{"model": "multi-label image tagger", "dataset": "photos of plants, animals and fungi (iNaturalist)", "train_examples": 77898, "image_size": 32, "crop_scale_min": 0.5, "horizontal_flip": false, "color_jitter": 0.1, "arch": "resmlp", "norm": "layernorm", "norm_position": "pre", "activation": "gelu", "mlp_ratio": 3, "parallel_block": false, "inner_norm": false, "drop_path": 0.15, "patch_size": [4, 4], "conv_stem": false, "layers": 6, "width": 320, "num_labels": 75, "init": "trunc_normal_002", "residual_init": "zero_last", "optimizer": "adamw", "lr": 0.0015, "beta1": 0.9, "beta2": 0.95, "eps": 1e-08, "gradient_centralization": true, "steps": 40000, "batch_size": 128, "epochs": 65.7, "lr_schedule": "linear", "final_lr_fraction": 0, "warmup_steps": 2000, "weight_decay": 0.0}
Rows from block 2 of a small multi-label image tagger, named by matrix and row number. Rows with one number belong to one neuron. Each number is 128 + 24 x the weight over its row's rms, rounded and kept within 0 to 255. All counts start at 0. Numbers have three digits each.
After each neuron's rows are labels from the 100 images, of 14976, where the neuron reaches its highest value: "responds to" is what is common among them. Only what is clearly more common there than usual is listed. The data: photos of plants, animals and fungi (iNaturalist).
# fc1: MLP up (model.blocks.2.mlp.fc1.weight, 960x320), inputs 256-319
# fc2: MLP down (model.blocks.2.mlp.fc2.weight, 320x960, transposed), outputs 256-319

fc1.422:160129177084099147113067135131086144159149120119133136154137133143106162095121129137150139127160150132122174100145145122126116181151165151156118116124111181116157131151113116084122093139158128
fc2.422:161111137138120106132134093111144109180120134129149135136165151132101140115119155137114140086185151110116107122129120144112152102120120158185149126142110115135121096124099105134141142146109139
responds to: phylum Arthropoda; class Insecta

fc1.636:134114146097081123151103145125124097123097139135112137130156183078157142096147128155151165116139114140133096081127132128122131104119152125154103119148153130095100101119075168122132164166129129
fc2.636:143130134123101049122153143137111101126115122107115106124137136104163120094155129167093125117173131180096176126140115173106089098124143113142137126130155099121111106075088143097109115078136095
responds to: order Lepidoptera

fc1.683:116123180089123119159095116113109134130165125122119190110129189134153135175101126163126138129148100140104133146112104127144156143176129139146155093125120094152087112135144139144124129138073110
fc2.683:145126133113106122142144084131140108176108133136153118106151163147115146137132168111113161087190141107104106137105125138123148095125129134160147133109127115135107089121106138153142159105097148
responds to: kingdom Plantae; phylum Tracheophyta; class Magnoliopsida

fc1.298:134129190140107110124096154120139191148166090091073136136170105140103148157119131151128154114141127133122137097138081124133141141139111167099143102169121164140144125135151139111136170136126128
fc2.298:104125099173104108135157093172113124163135132113120102125171091176082132103127148145159127097142166083122105146089150116148116137167133119103108121155105111138103126150131119129157175126121167
responds to: order Lepidoptera

fc1.463:096082100097143140130131133121152121161095159155166105130143214097143116112134144127152109112130155075139096158124131123138131143100135137111108140110138106146098136118117118163125166162119131
fc2.463:108117119147107116097156136089144086150138136099124112092127114148107119078155148123188137124157128139165119162152117147114143146132128098118117120132108125150126151118119115118127149148122132
responds to: phylum Tracheophyta; kingdom Plantae

fc1.96:163126193116131138110101129131139137116121147165123126112122138125117121171100161158140134082148171087130106114143150105127118143131139161141108168108177094142099151124124127106160134161139136
fc2.96:144080142114140152165141108122138121102094107141148099142130144137155121180112128110123084153116167130134122135111147105115120136124108129106103169135107132154167138117152148136118128101123140
responds to: class Aves

fc1.624:082113117062112138113116162155093096116098122120108127159158180081148128109141120177116167139132097115117085074105144136128125099095113105120159130137132111107110108151063148115120099153128132
fc2.624:102132135120069108151122126145101109130121124124099087116126179106165099147110106170152140132176122175104158178106118129113138092151116090180141121127110092097093106108091143096121095123145100
responds to: phylum Arthropoda; class Insecta; order Lepidoptera

fc1.48:110105109067089152181110143110097127110100115118112126173158160142130143127122118171130167136141137160126114127114164107125083145117141153132094123125123140118147152111110136115140150134160125
fc2.48:142117168106121190141095141140110157130132144101125134146159142122150159161117163131139144110167120096120121179128088102095121142136132142117140113114141151123129128142141147131135145143126107
responds to: phylum Arthropoda; class Insecta

fc1.663:116095104078125160187130146137138126171100139113154088148145203132136177140168150111117179138120127098136088127103115149130083175140116151124134103079069112142106146140119139147143140157151140
fc2.663:149117157109132110143126079104104082146152154150101158120137166107139170136153158136097118096178116121106112129152102107127143155120155126143134110145170099164102142093137161127111149136106113
responds to: phylum Tracheophyta; kingdom Plantae

fc1.494:073124080113124139121041171135123148096098135129109105152126177106172169156109140136109183140129095128099123120138122131142089155137141137098070187143159137132124102148105121165110108154147141
fc2.494:080156151114135152138111187109133164107148109105119142105167150139120125157107164154110173121156099120115079143117067166125124140159124147149126092099152103134090132182126149127162134136124130
responds to: phylum Arthropoda; class Insecta; order Lepidoptera; family: Nymphalidae

fc1.382:141119084110138122132155117103146134150124078114108117154103116127138078158134131123134167140131073161094142161085143153158175128130117131166149109114045100089157104136118134164119117139103129
fc2.382:111119145194118104135166115143131143144103125158171100127170107154080136138154167108087134108164124103099085107168163080142134114161154117147133127115130124158109135140099136116156134082131167
responds to: class Aves

fc1.81:134142151115145145139131082136156108146138115132165155183152176126143046126093119128173115124144108170136149135156168093120138081116124166143107134071151144143139079139131125144112111118174110
fc2.81:109131135112109137130144098165113103141104148137080133138143131133153155118174089149154139148111150111143117133143144145114127124156105134097131172149106101056162161132149109109111159150136113
responds to: kingdom Plantae; phylum Tracheophyta; class Magnoliopsida

fc1.291:169140158122125142107121118128120156127130124133126124152124139159093107132126139129142107100125151140136078093112129110115157101118110154147087143135153147102152088134070131170158146185147151
fc2.291:103181120173121075104126175103121111123121132149120115133165090112151094123113124153095104116150135120102127105148124109157088120118160175158112110099159104158124145166131136094152137091114137
responds to: class Aves

fc1.87:105111151096135150167080144137168172082110129127117137170110178096145110149123096127132147134114156146153124098125110117135103123122137145135093121129155160112129132114114137119141124184157126
fc2.87:111137129147099131095115147145150158118134114127085127144085109124141074150153128158129106129128125130158142145082108164115130115132155100115130149147149112086071141116097120149150115152161111
responds to: phylum Arthropoda; class Insecta; order Lepidoptera

fc1.673:053131119159150165100093147140110166150117153113200107138156116139123132145130129111129120119138098129117145119096137130117152143117137124155082126035150145149117139165131132139187119154109138
fc2.673:144120141145118124130161125156094131119143135096103178136096126172096151134146099148120167124123143135120138115156183052147124132123142116127164138182108122125188123147111104105104136161141141
responds to: phylum Tracheophyta; kingdom Plantae

fc1.476:089125130129142156115092125082138111139123174121116100122121154121164093123055197124155103098173091114131110136106123109120191112116100120144135156117118120131062139150124124161092130153135107
fc2.476:116148107155117092128145132096127149127128116130122131112159110139119135107079160112078116098166121150111129105134069142187135109082136096104127092140143134149142111165083166106119115116112150
responds to: phylum Tracheophyta; kingdom Plantae

fc1.191:103121120123113132108116132079105136154136114133163149110143133150111121151150115106155143147121090125128112089114116146114134150161122153144165089110117088126142125142125119135139142134112141
fc2.191:175116167150121190110108081143152112153138114110144126141138126154089125140131161089144144155164176126170127122152100149131118113140152154128102150130140129130136153153120108121114136128109144
responds to: class Aves

fc1.144:152147144137125129110133100138106105130144141101113136158127113165137157097114121164072126157131176148155108092092155112135152088142120135158127149140124135115154115152103115091125090117103142
fc2.144:147128170135071118142131101129116113147126129167119122090142150107125110143130182142121122072193138107111096143133142096147139090106135137176130128136134093121089125107064148120187144145119122
responds to: class Aves; order Anseriformes; family: Anatidae

fc1.208:125134169103079095147082133149087137139130115103100090112141127105139199124080145145112139142157118081080108122135112115133129122144097120102187104162098155130134125136131152093101085159115114
fc2.208:164154140123106133135137109107136141123115102123108114116142141129137097138119157138111148105163157125080143155118136141123120080118125156153134120162117129097096102116113143106158114134173125
responds to: phylum Arthropoda; class Insecta; order Lepidoptera; family: Nymphalidae

fc1.69:139142096091142136168117142147147132097103100131108105182116182098170140133109146125098140121133128125078151106137164114140118144135136136104099139142143146149123137106143137112111151155136111
fc2.69:144155164128132102123164158122147170117108103131116132156137144111134138144131171139086122091176119129074142137121102139148125143096138135160156125106156121152103109140112140133169114096115132
responds to: phylum Arthropoda; class Insecta

fc1.699:145111159096141133178123139136140110124074091129170150180178179098139152113128143114120124152149129145118135119129110143125082106155116148145145098064128128121095166141101128100133111112146109
fc2.699:149123143140099102155158095120126110138115130135129107122127148132114119144133161151091127078185146124091127133130135135156148114131132140175129108139113104120084103103076135142157136129105131
responds to: phylum Tracheophyta; kingdom Plantae

fc1.660:156115133093123134100158092145146123154111139134127139138105131159117104149113142125142131108138128120089159128164152148128192124151142138147146126122127135111145136087147162131142121152110107
fc2.660:131131173115132132123145138058143144125117125139144126113132147138112103131135175104093108098167130121110108124143145148154129135103159133142122115114119105130093164110094119129169115090114140
responds to: class Aves

fc1.45:050110119109081160164083133140115106123109151115121089150172159160109113141102121140158198116124146125097114150141157106153073132154120135119086120141114116133126132118106129101119153113141147
fc2.45:131123129103128174140083124113141165156075174132122121124166146079192103176144130104165107132114136091090085176142117142103129153126125126118165120107125106125163147119167155134154155113148114
responds to: phylum Arthropoda

fc1.513:136138158095143138143149158132093169148072141133114128124135150091114140152162117146117107143111159093133108062166141163105123187128115138145127113101133094121172137113119123084143160173143144
fc2.513:150137127163139090153147069137113112132137132142109125137118117119098106108170135160081120099146158118116127108166157160145122135129152134138135099155123116110135142105115131128139141145117121
responds to: order Lepidoptera

fc1.75:157134121125118118101157107133151114146080108137110102156119112128110099186147114144112177124130093152076136143119102161142195117143143122155123136169053102095149084151082124189076118113143137
fc2.75:113127106164164095106177116127175157139156150100136098158081109118076144123135137128112113117130134109142100136125129148110146127157114116110151117128100136118103090143195118165112142095121150
responds to: class Aves; order Charadriiformes

fc1.740:166101110111134110150141100100091076164097135132118130126100148135097187103154143150124103142124121097124117076195116157116118148125121113150150131132106091117143137132128123108139153119135114
fc2.740:111150136143133114129126139167080101108108075145121090108163119118144137125124082152114157163101132107055137143128145131135097140134110131136128136139134119097125148142140142090131166078134122
responds to: order Lepidoptera

fc1.721:083116077135118095162057181123096154101087096112108118170189136122145120113108122188077139136135126125109134122122111160120087134106136157128104127145173122129138144131119126132131133124147128
fc2.721:148139147134112143135117121085138154140079102134129074115190147114134144121121180113088107104166143097120128163148106157114137129126114148164131129143139133135113126109108127151161125083103117
responds to: phylum Arthropoda; class Insecta

fc1.473:148138145107127135167116122127165147100046105141119143123156145157145129178117134162132100135162106122113108126139133122131145097165119153120137150077132115120127127137106140140108132100134115
fc2.473:146127092093109095140130096149144118117115150134155147138117153158132170134113138131122114076181150156109170152100153103122150098143162107146112104082140172151136094116125124153103117085109139
responds to: phylum Tracheophyta; kingdom Plantae; class Magnoliopsida

fc1.365:123140148110075156120135137139131123175106119126127116139165129127141103141141123112129117117118103163084147105090119148111164112170074102111137096113080095110080136117080125080157133113141134
fc2.365:112133133209139152118132130105139115171140144114153094115146137139079115140121129120194128140152162085154107148120129147125113161124121158130098137118113124099108125182123097174143137139129177
responds to: class Aves

fc1.337:107105165115121150178125123131094143139171100125160162166129128147090111142127146130133107082147133120138107106107112162089120154166104138126123069118159057146117120113159150101151162160129130
fc2.337:156125154139096107154148089113126119146116128133138112114140145137115122144132179136095127077185142116100109130136130126150150119136136147172129104137125108129087115103080139141160144118103128
responds to: class Aves

fc1.528:147149172105144119114116114131125128115129116133113153168124126108111123167112112174133100156138111141098145076163153109146135143118146146123097133158133117110142109127126120105145164144163130
fc2.528:125139109152131082118163062094122093145124115153117122111095099166085159154140155164109120095155179128133140123109179123146148108132117122107124140155112142121134114116106143173128139123118146
responds to: phylum Arthropoda; class Insecta; order Lepidoptera

fc1.268:166095123136133095110092140097160119100089100069150140094108115158108134146090134118062148131123117096142090144095136128119102129137135152137137148114164143123094168156143152129110130143104146
fc2.268:127145063099091074131137143154124119123134130139139108147109142126159142133104134203125096135119115163137115117134153123145134124138133132131110116119143076152139102174107151144127125121118163
responds to: class Aves

fc1.659:119115123125110135189091104122133114139129138106101170123167143165165153125128146129136140147131081136094136120160114123163121139150086120095176088118126138138112141158120140103087081118113115
fc2.659:180150161131134111138134114121136144140111123159165125129139147150112139149149174105095138069180127134084126128144112128128138128125133144165135104106129138140103106113094133152126158108112131
responds to: phylum Tracheophyta; kingdom Plantae; class Magnoliopsida

fc1.715:132107110114103120127139145133073086180101158152138128108130134100162206092158155156132131119139120099122087128131145172133128096153126105155159117087100112084113134138098126161137131142150112
fc2.715:133181148139116121105151117160102108116157106131092077129126131110138137139114150189148135098174139123049136128135128104139120112135134098122096136143142130105145111130100163078155137127141124
responds to: order Lepidoptera

fc1.246:155111111094118086125147116096126155164069106114159178103146131148163131083163103133129100145148115135110120138101087148114134142116107117139168165067112090120152122134098137181083086107125118
fc2.246:136155154109120147123153089111143141140111142154158094137107141171126126161104175142114146083172132147100141107115110120128137112110130133152093137104153151166092104159108143147134159116138150
responds to: kingdom Plantae; phylum Tracheophyta; class Magnoliopsida

fc1.19:112113114150085123114090132139140123152122132138125112121182116114146146103114150116158157099140144130131141163185130135130158141118098120107107148108114115120106150107121122148133146109081116
fc2.19:156153134182139079115149111113128091156097130170115081091104122101115122132134110129124097121137096119126171153125123087140137143084144118112156147142107122115132105103136106129129137146136128
responds to: order Lepidoptera

fc1.431:150119112126113139140148125114115113170044143153124087114128158115119171110152149115154137126123128094114060107140113162113118144125115111135124133110115095114111159124104120137147157120142100
fc2.431:082141142117106068124176124167072102110130072144100102092168122130136132120178140199129112136155139094096106125144149126119120150161153116134118152144150143133104137121124140103136146114150125
responds to: order Lepidoptera

fc1.426:082127135123144164162086101125110121141131159130120097148113175123143096178115117129152098140133111140118149117122151118150147155071114149125090126075153135146084155128126124121139109136102124
fc2.426:132129157102081124143125106075164131116115141140142115103148169126132088173141168128117132067185141121115106153125147129155143124152118123143139123126156092142127109097107165170162149122113122
responds to: phylum Tracheophyta; kingdom Plantae

fc1.397:165146152152144094104106110135152134149131154142114133126106109128128116118167120165106120148111138087089134095195138128168139155118152170154112164098146155116173125158111117172156127163123153
fc2.397:146168128091123101156116115124105112113126123107100147145127104093155151126088130177123148084158093175130142125138134108161125083107158141161117065120138162130125084119148192108115117146128109
responds to: kingdom Plantae; phylum Tracheophyta; class Magnoliopsida

fc1.424:139145079115115071138109072124164113140128106118147164150195102140157132095096130168098116119150105118155175142136113147147135090124184143072138156140099154053104142127105124116131132109119105
fc2.424:157135156134102107148153086116124113147120137137134114117130142134114124149139177136092133078182141114093110131137126120145150114134132145166133100130122108132084112106085141137157148121110132
responds to: order Lepidoptera

fc1.156:099115141101110125158103135153109160125141148125121159130117156113185149180103121141136106121160088103096101134126117119155169126164146143116135086116080077138120094137122165153108105103072099
fc2.156:150141146118099109155148088120140121146119129129157110130134164138121142133119182133091139058210144134106132134126126128135144103129143137171132118109130115142092094101088137149148139105103131
responds to: phylum Tracheophyta; kingdom Plantae; class Magnoliopsida

fc1.371:080158135131140152130100145134098150109117159148096092103131125105153105147104135154133113139121084101106103131131124117165174125138087183141148133108131147143121115150145124121097079155072124
fc2.371:097096106169113125091146091100138126145128143085109095127172104141083134111122138132116083100150151114127120116154101145137158118089117109124115167164151133137166125154106145129135129145103120
responds to: phylum Tracheophyta; kingdom Plantae

fc1.149:137147167119145149132109111096146133128122161152124124125105149102127114173118118124142083116127115177106139084151126122187177129131120118136102092083145097147104131126117149115105099155096113
fc2.149:155103146111145100147096101094142107094121120123119117120148158121140128152172165113081119094174135145134123132142172125149107160107145135091095124123166118159160116088135156176139114077125127
responds to: phylum Tracheophyta; kingdom Plantae

fc1.22:139122112132121131168166127110110163090113149117148111153128123145118176109127192118130103093130173109130138066186112161134139134155161111146089111114140142095104141086094138124155124121115110
fc2.22:162125153136106091146155093126129104154130127126132123125137149133113119137134170143085130079193141124098119126147120121144156118135136150181131109143122102131101105105083135131156140128106129
responds to: order Lepidoptera

fc1.379:178077133070147124118122117120145108101123150089084135164106178088113144131143153171103105146111116089126114098178126122124141144110131160139118149164111126125147161091137132082127122160129135
fc2.379:133129142137135148116150102175167135163122093145179122133124144141123081135120089112138141152102168105132133133113122140132107147130141161136108125112096140077141131102112134134154162116164130
responds to: phylum Arthropoda; class Insecta; order Lepidoptera

fc1.633:097126110088136125140113154098121125099142119101135158181149160120142115122109127139143115085222094162122102132116139110106170079111117118161153103119115085137126065157102131149095154140143069
fc2.633:118149147128112103095112132169095140084166120129119128184101080125153163117166111151140125113148127143113156103136103153087096106131131085112120160123164145121108135154131132088114114111148102
responds to: kingdom Plantae; phylum Tracheophyta; class Magnoliopsida

fc1.5:143135151141127062112064129115119137138154096128102119162109102132138172116142116165096108115162103154120174128086090138140112120126106143108167119158116156131150124126132132109093084136124094
fc2.5:152134131101131090131151099116114094121136119119080115117117146094159115110127145168132121106160112149077141158128184133140142094139116102140145079159097124099140107116129160133140119114151106
responds to: phylum Arthropoda; class Insecta; order Lepidoptera; family: Nymphalidae

fc1.204:123126132132087140146097131076183112147088115121138117144177130128113087120113133114087124131128137109132117115177095153159088160149129171112090128151133119133114128114074120123135132121142124
fc2.204:156134165151122107125138126092152133176096115135140094121153138106129119135133164118102092073185165103122123138141104148119128141134121186152125132108103112135099116103130110147156175087114119
responds to: phylum Arthropoda; class Insecta; order Odonata

fc1.527:167093115108126075107156123146108081139094151127123143145134129125120161113140163143098156140136096099110135134138108152122135156156198155131162118159089099106130151132125108135115123129087124
fc2.527:155129157140110133140175118105153140128108120139169117117130134146107104131135174104086137077155146128104136114146120123149154108141147124167104103145125110125084130113080145150164152117122146
responds to: order Lepidoptera

fc1.653:129146134156095115159172149118119139131057108109137084125131106154104163110103128177108092140130123100123080085119146115123132113114112134131138140113105180105112143160114164145095066129141126
fc2.653:139118138138129114143160089098137118185105135134149104110158158122112142131140178111109142105169131115096103130142099163156170154134135151163124099131090100120092107121108125155154145114090143
responds to: class Aves

fc1.47:100100098141127135123142151086111123127135132113113146137139123118118124104125149116150127101152135165142144137099132178081107131175118113137090148126159088131133129102134131145085132113132077
fc2.47:150108142146101116154146101166105120145110130111128114137156140142086122154135178140112132112180143108104107101143130129148140134134110146161114121169118121132091125135074134130152139128115132
responds to: class Aves; order Passeriformes

fc1.297:118140088109135114115133152134166149161096077173120166142152114098132088129124138150107150140129106109124155151094129158168171158104174126131118112142095156094147148148086091176166121139097133
fc2.297:117142146165162160131129133123138104149151161095103112124132142128087138136150159120120114116133152122145103106142092119148127140077127124110084090120139116115103154132148134088114145103115123
responds to: class Aves

fc1.679:160111116114122086139135092144151141172119135143136156159131107112145179081149166136118096125133135099131119136141152130166152093112123124127143111110097177057103132124092134138130081165113104
fc2.679:155129167131110117157124112112117123147120108128154141118170150115112129149135168135084141106173129127097117124144104132131142128112125135191115100142129108127073115108089148141146119125118126
responds to: phylum Arthropoda; class Insecta

fc1.667:142131173154145097151104135154127165146087140164119138122136129119105160151138130121118140122124141163127174090185121140126086149127117118105139118103156129139144138118127153085147105118123121
fc2.667:161134135162157095120075171174118177138142101081148121134156115106152112157133105056144142130143109134115149148143118128090090159152139153112115100123142146168126106150145144161131133134133119
responds to: phylum Arthropoda; class Insecta

fc1.638:104113073095120104148156143116108122106104136099112175135120147120133104113116103185088126144120113149108128082133131113142169112137116090119163107148086110118145125097111132117126091144125084
fc2.638:121143158105167126127172151131138123089105137134113124130123159094149122115152175143099150119120118105132077136152120138139108125091139109130140156121173120111131154092131136128107158115127096
responds to: order Lepidoptera

fc1.55:147152132124127134180129136136133112103069108118120132156175143137146120165124124139149140136179114165116140127167162114128144081128121131125149088098119126127133094141105134096088107105148072
fc2.55:129150143053108107103069159156138117099122113158137154169139138100197140133140121127110138129139113144140147123105094140110107109114144105138133130099158131125070152135149141075130105122121118
responds to: kingdom Plantae; phylum Tracheophyta; class Magnoliopsida

fc1.330:127110155157135103145055150087126093162133152134131110121154137161107149154119127125122139134136087134120140109170142120135110162156116150108149101111144112165103135162113146148090105111100140
fc2.330:170125182121145111135122093113145149152097121148140123146132159113129113166129155106102124084190140164091140124135125135131135126121157150138121108106129116158125100094123158152135139107122118
responds to: phylum Tracheophyta; kingdom Plantae

fc1.325:163121137111111131115118106132174124134092116143121160120111122117119107152145201154134157116139122086140135140108132149155175125103158127170092146134115136090122174149089129150205133162123121
fc2.325:101158139225162098084146130120147131139117097165126128093145080140089136106148134106098143134120137152104133106159130113141138099082150117114120103121129145130101169134116127105123127103154160
responds to: class Aves; phylum Chordata; order Accipitriformes; family: Accipitridae

fc1.457:119117113120122086128133118121092190116101136103114163122093140113118178099128131131145096134144223094112116160098112147118078140138130107114140117125164137122120153113136176120107145173108100
fc2.457:153126150130102099152147085106131118141111125129135110105137151130113130150129184144095127064198155123094107134138130134145148118132130139166134115139128105136092113097091148147153147120100118
responds to: order Lepidoptera

fc1.258:157119157098102123181108095119170124114091099087127135118121133126143180145085134121100135101157202107169101135086123167107120075122112160169113161149122109075041092113121129088149126121129120
fc2.258:134134154141105098151158100115121111145117131129138105116155149134110126120136172142083117071190148108106101120143124134145141119131135144156140107147126103133086119110078136129154145104101140
responds to: class Aves

fc1.507:107093121081138106137194116082095158096161135099130166146124148143120122121142144121112128123116182119165135087122091160111163129164155123125139137120118130043130129094128113123144147143095100
fc2.507:157119153131097097153149090115129117147116122132138110115140150132118129142132177142096127071196147118096111133136126124142148114136134148171137113131118105128090110103086142141154149120105125
responds to: class Aves; order Passeriformes

fc1.681:116126141085112140125111140101135170128114135111107154147103130128146127134115116183145116097209111143147109118111109113119164090107121107172097133085121115119126080126099130156100094149161070
fc2.681:119125126122099115102092172155121148093194112144145126164101093119151167113132132140122126090141132135138186108129104144102093121095156088120096148144163148151103119126139106125116104131109122
responds to: kingdom Plantae; phylum Tracheophyta; class Magnoliopsida

fc1.299:150123130091155105137118139106116104118127121111138189113145166093138138100128104168085148150122093166100144108182135115142127119139132131154188098114105118129164103135149129161080116144106104
fc2.299:141146149100097111155138112114123111152122130150161110106201150134141161129133181112085125096194146102111084146126105114161125117141117166165152125088154114183097116120122140135128168085090139
responds to: phylum Tracheophyta; kingdom Plantae

fc1.392:143124163126141122147104137142146093160124138158168140127181130064139103124137128114092168139147121166105132110134121112133098136156127126109108114112111121153101089151122128135116105155152133
fc2.392:159124124098148095108148152089123172099127125191132135107067121116149159122113121105156124158109129143118131155132170142105123139124143130170150141137122130118157143072167128163119122122138086
responds to: phylum Tracheophyta; kingdom Plantae

fc1.285:159112134109142132121152056134138106156120115131135125148144167124115134138153130135158103142139107150108174158184117121125167125133098149142119140078149149143152151101136134149110132137138071
fc2.285:140130153107111116105113159089145129104105162131136130120116123072188076140183096118129121118119120122113112135136154130146118155160146109121094135147138116111147120094147123132166168118160124
responds to: phylum Arthropoda; class Insecta; order Odonata

fc1.492:111111105106129097144134141145087121078124149101111114142119155085159128118102154161133183130144114137081144150105143133122172116108142106186164139153119143065131115090118109140162120170132057
fc2.492:151148126121144137151114125098158110115118132135171126105162149131149093123110179100094100110167158120103103138145116112174116166133134187129121113132100126120123154132120151132168148106072167
responds to: phylum Arthropoda; class Insecta

fc1.752:095150112137137139157136125128170125122071134158164092141142182139131100138097115117152117137132137140110136138131157113137149118153134145136107154073142103111134080103089114140109133120139116
fc2.752:145122113095126169165104142136164110148105131141135164161132163149124129143125122110120177142115111113164146122104155103131109140134113137150110106107157135130128177133154109102119110152150140
responds to: kingdom Plantae; phylum Tracheophyta; class Magnoliopsida

fc1.626:118118126139144131124087156126159154136175164145152104206112147105149095126141148120125110121135102119144108115133123132125119130101164150109104149147149150109142131121126122154145158195155118
fc2.626:123129138145133079111138105113099084143143132155088124105146116105118112106160133142104099123149130111077103131163149132163133129110128170165127102158113083116093121094105148135133163138142109
responds to: phylum Arthropoda; class Insecta; order Hymenoptera; family: Apidae

fc1.442:104110123108101065137114147109091167082127122111165180162155153140140121106136130155096102103151143118085127124138087150166123157146182155128132155130164138093131133124091112127146168108121106
fc2.442:155133151129110106141142087117141127155099125139146104124139152131122129155137172131098134066192148121085125138137122128147150113122138141162123120126115117132103108104088143156149158111111127
responds to: order Lepidoptera

fc1.425:141121099155161152139060125109160138127120116102182116215164166145098083167141120091146116143136107140130137129155131128111115111124126164145082156137109142139144084134131123157113138123116139
fc2.425:097104134089146132152125127113101119117133121115124152127109162142149142123146121088084153138113106093145070143099160127137125134121104131116153104134132110179135123126141150128151165088117166
responds to: phylum Arthropoda; class Insecta; order Hymenoptera

fc1.32:100122165063133141152100151115150123140130129137130156122156176147121137174134124184144091109164100120122096124126155104146198108125090152166134117084130092149092129167100141144102143144118125
fc2.32:140113146096111123121122080095142114126102126133154125099158155119143124136125151111113119063214173125115111162110115131104143104119145152134140159095154111166129112106140140142154142056118122
responds to: phylum Tracheophyta; kingdom Plantae; class Magnoliopsida

fc1.711:103138080153139107125106118097121113126114120132169155141156143173163143085155087111095157150131117162150144134122150126129096094128156146140150169097136134118130126154107097152084124126114138
fc2.711:152151137098135127127113090114172133173097138090139137111144147164115153162105122091137131091152145137107145141125084144110140105142084137115141138103119121122132096156118126155100179067148122
responds to: kingdom Plantae; phylum Tracheophyta; class Magnoliopsida

fc1.339:170139137092150138141135128159155120135105106126097125174119160102136098148126122154082144147150149147085168127129123153143138150126095163131128123136072125124157122107124134091116101149100129
fc2.339:126155139098112110144137122150115112142133106148106142146165156129147125113147150185080149072163140114085142129123141138161127100120143123116145087143157126112090119128098141110164156089125137
responds to: order Lepidoptera

fc1.349:128129189089116152121132110132118131131120107132151169120135125158126077130115124136157096137141140144142120124104095111131103112179136134123122083076141111133120126077141123110164149130149114
fc2.349:149102100108131127121142116118090116082110111128117070134126158096168124134155121134132128140133143143144100157118104133117105113149139135123098124133136109104109127104109144137139149134171099
responds to: phylum Arthropoda; class Insecta

fc1.421:134126143089143138139105120152101163179157146119179155152154176137127135094141171118116126139133146080115116123148104129134097148152097130142128122070103152121125107124124117136185104164115115
fc2.421:159135151135123101140146092114126111134107129144135112131127138140116138141140187142084133078177150118092102121147149117154146114136142145168136118153139133126112119105078155146155154116114126
responds to: kingdom Plantae; phylum Tracheophyta; class Magnoliopsida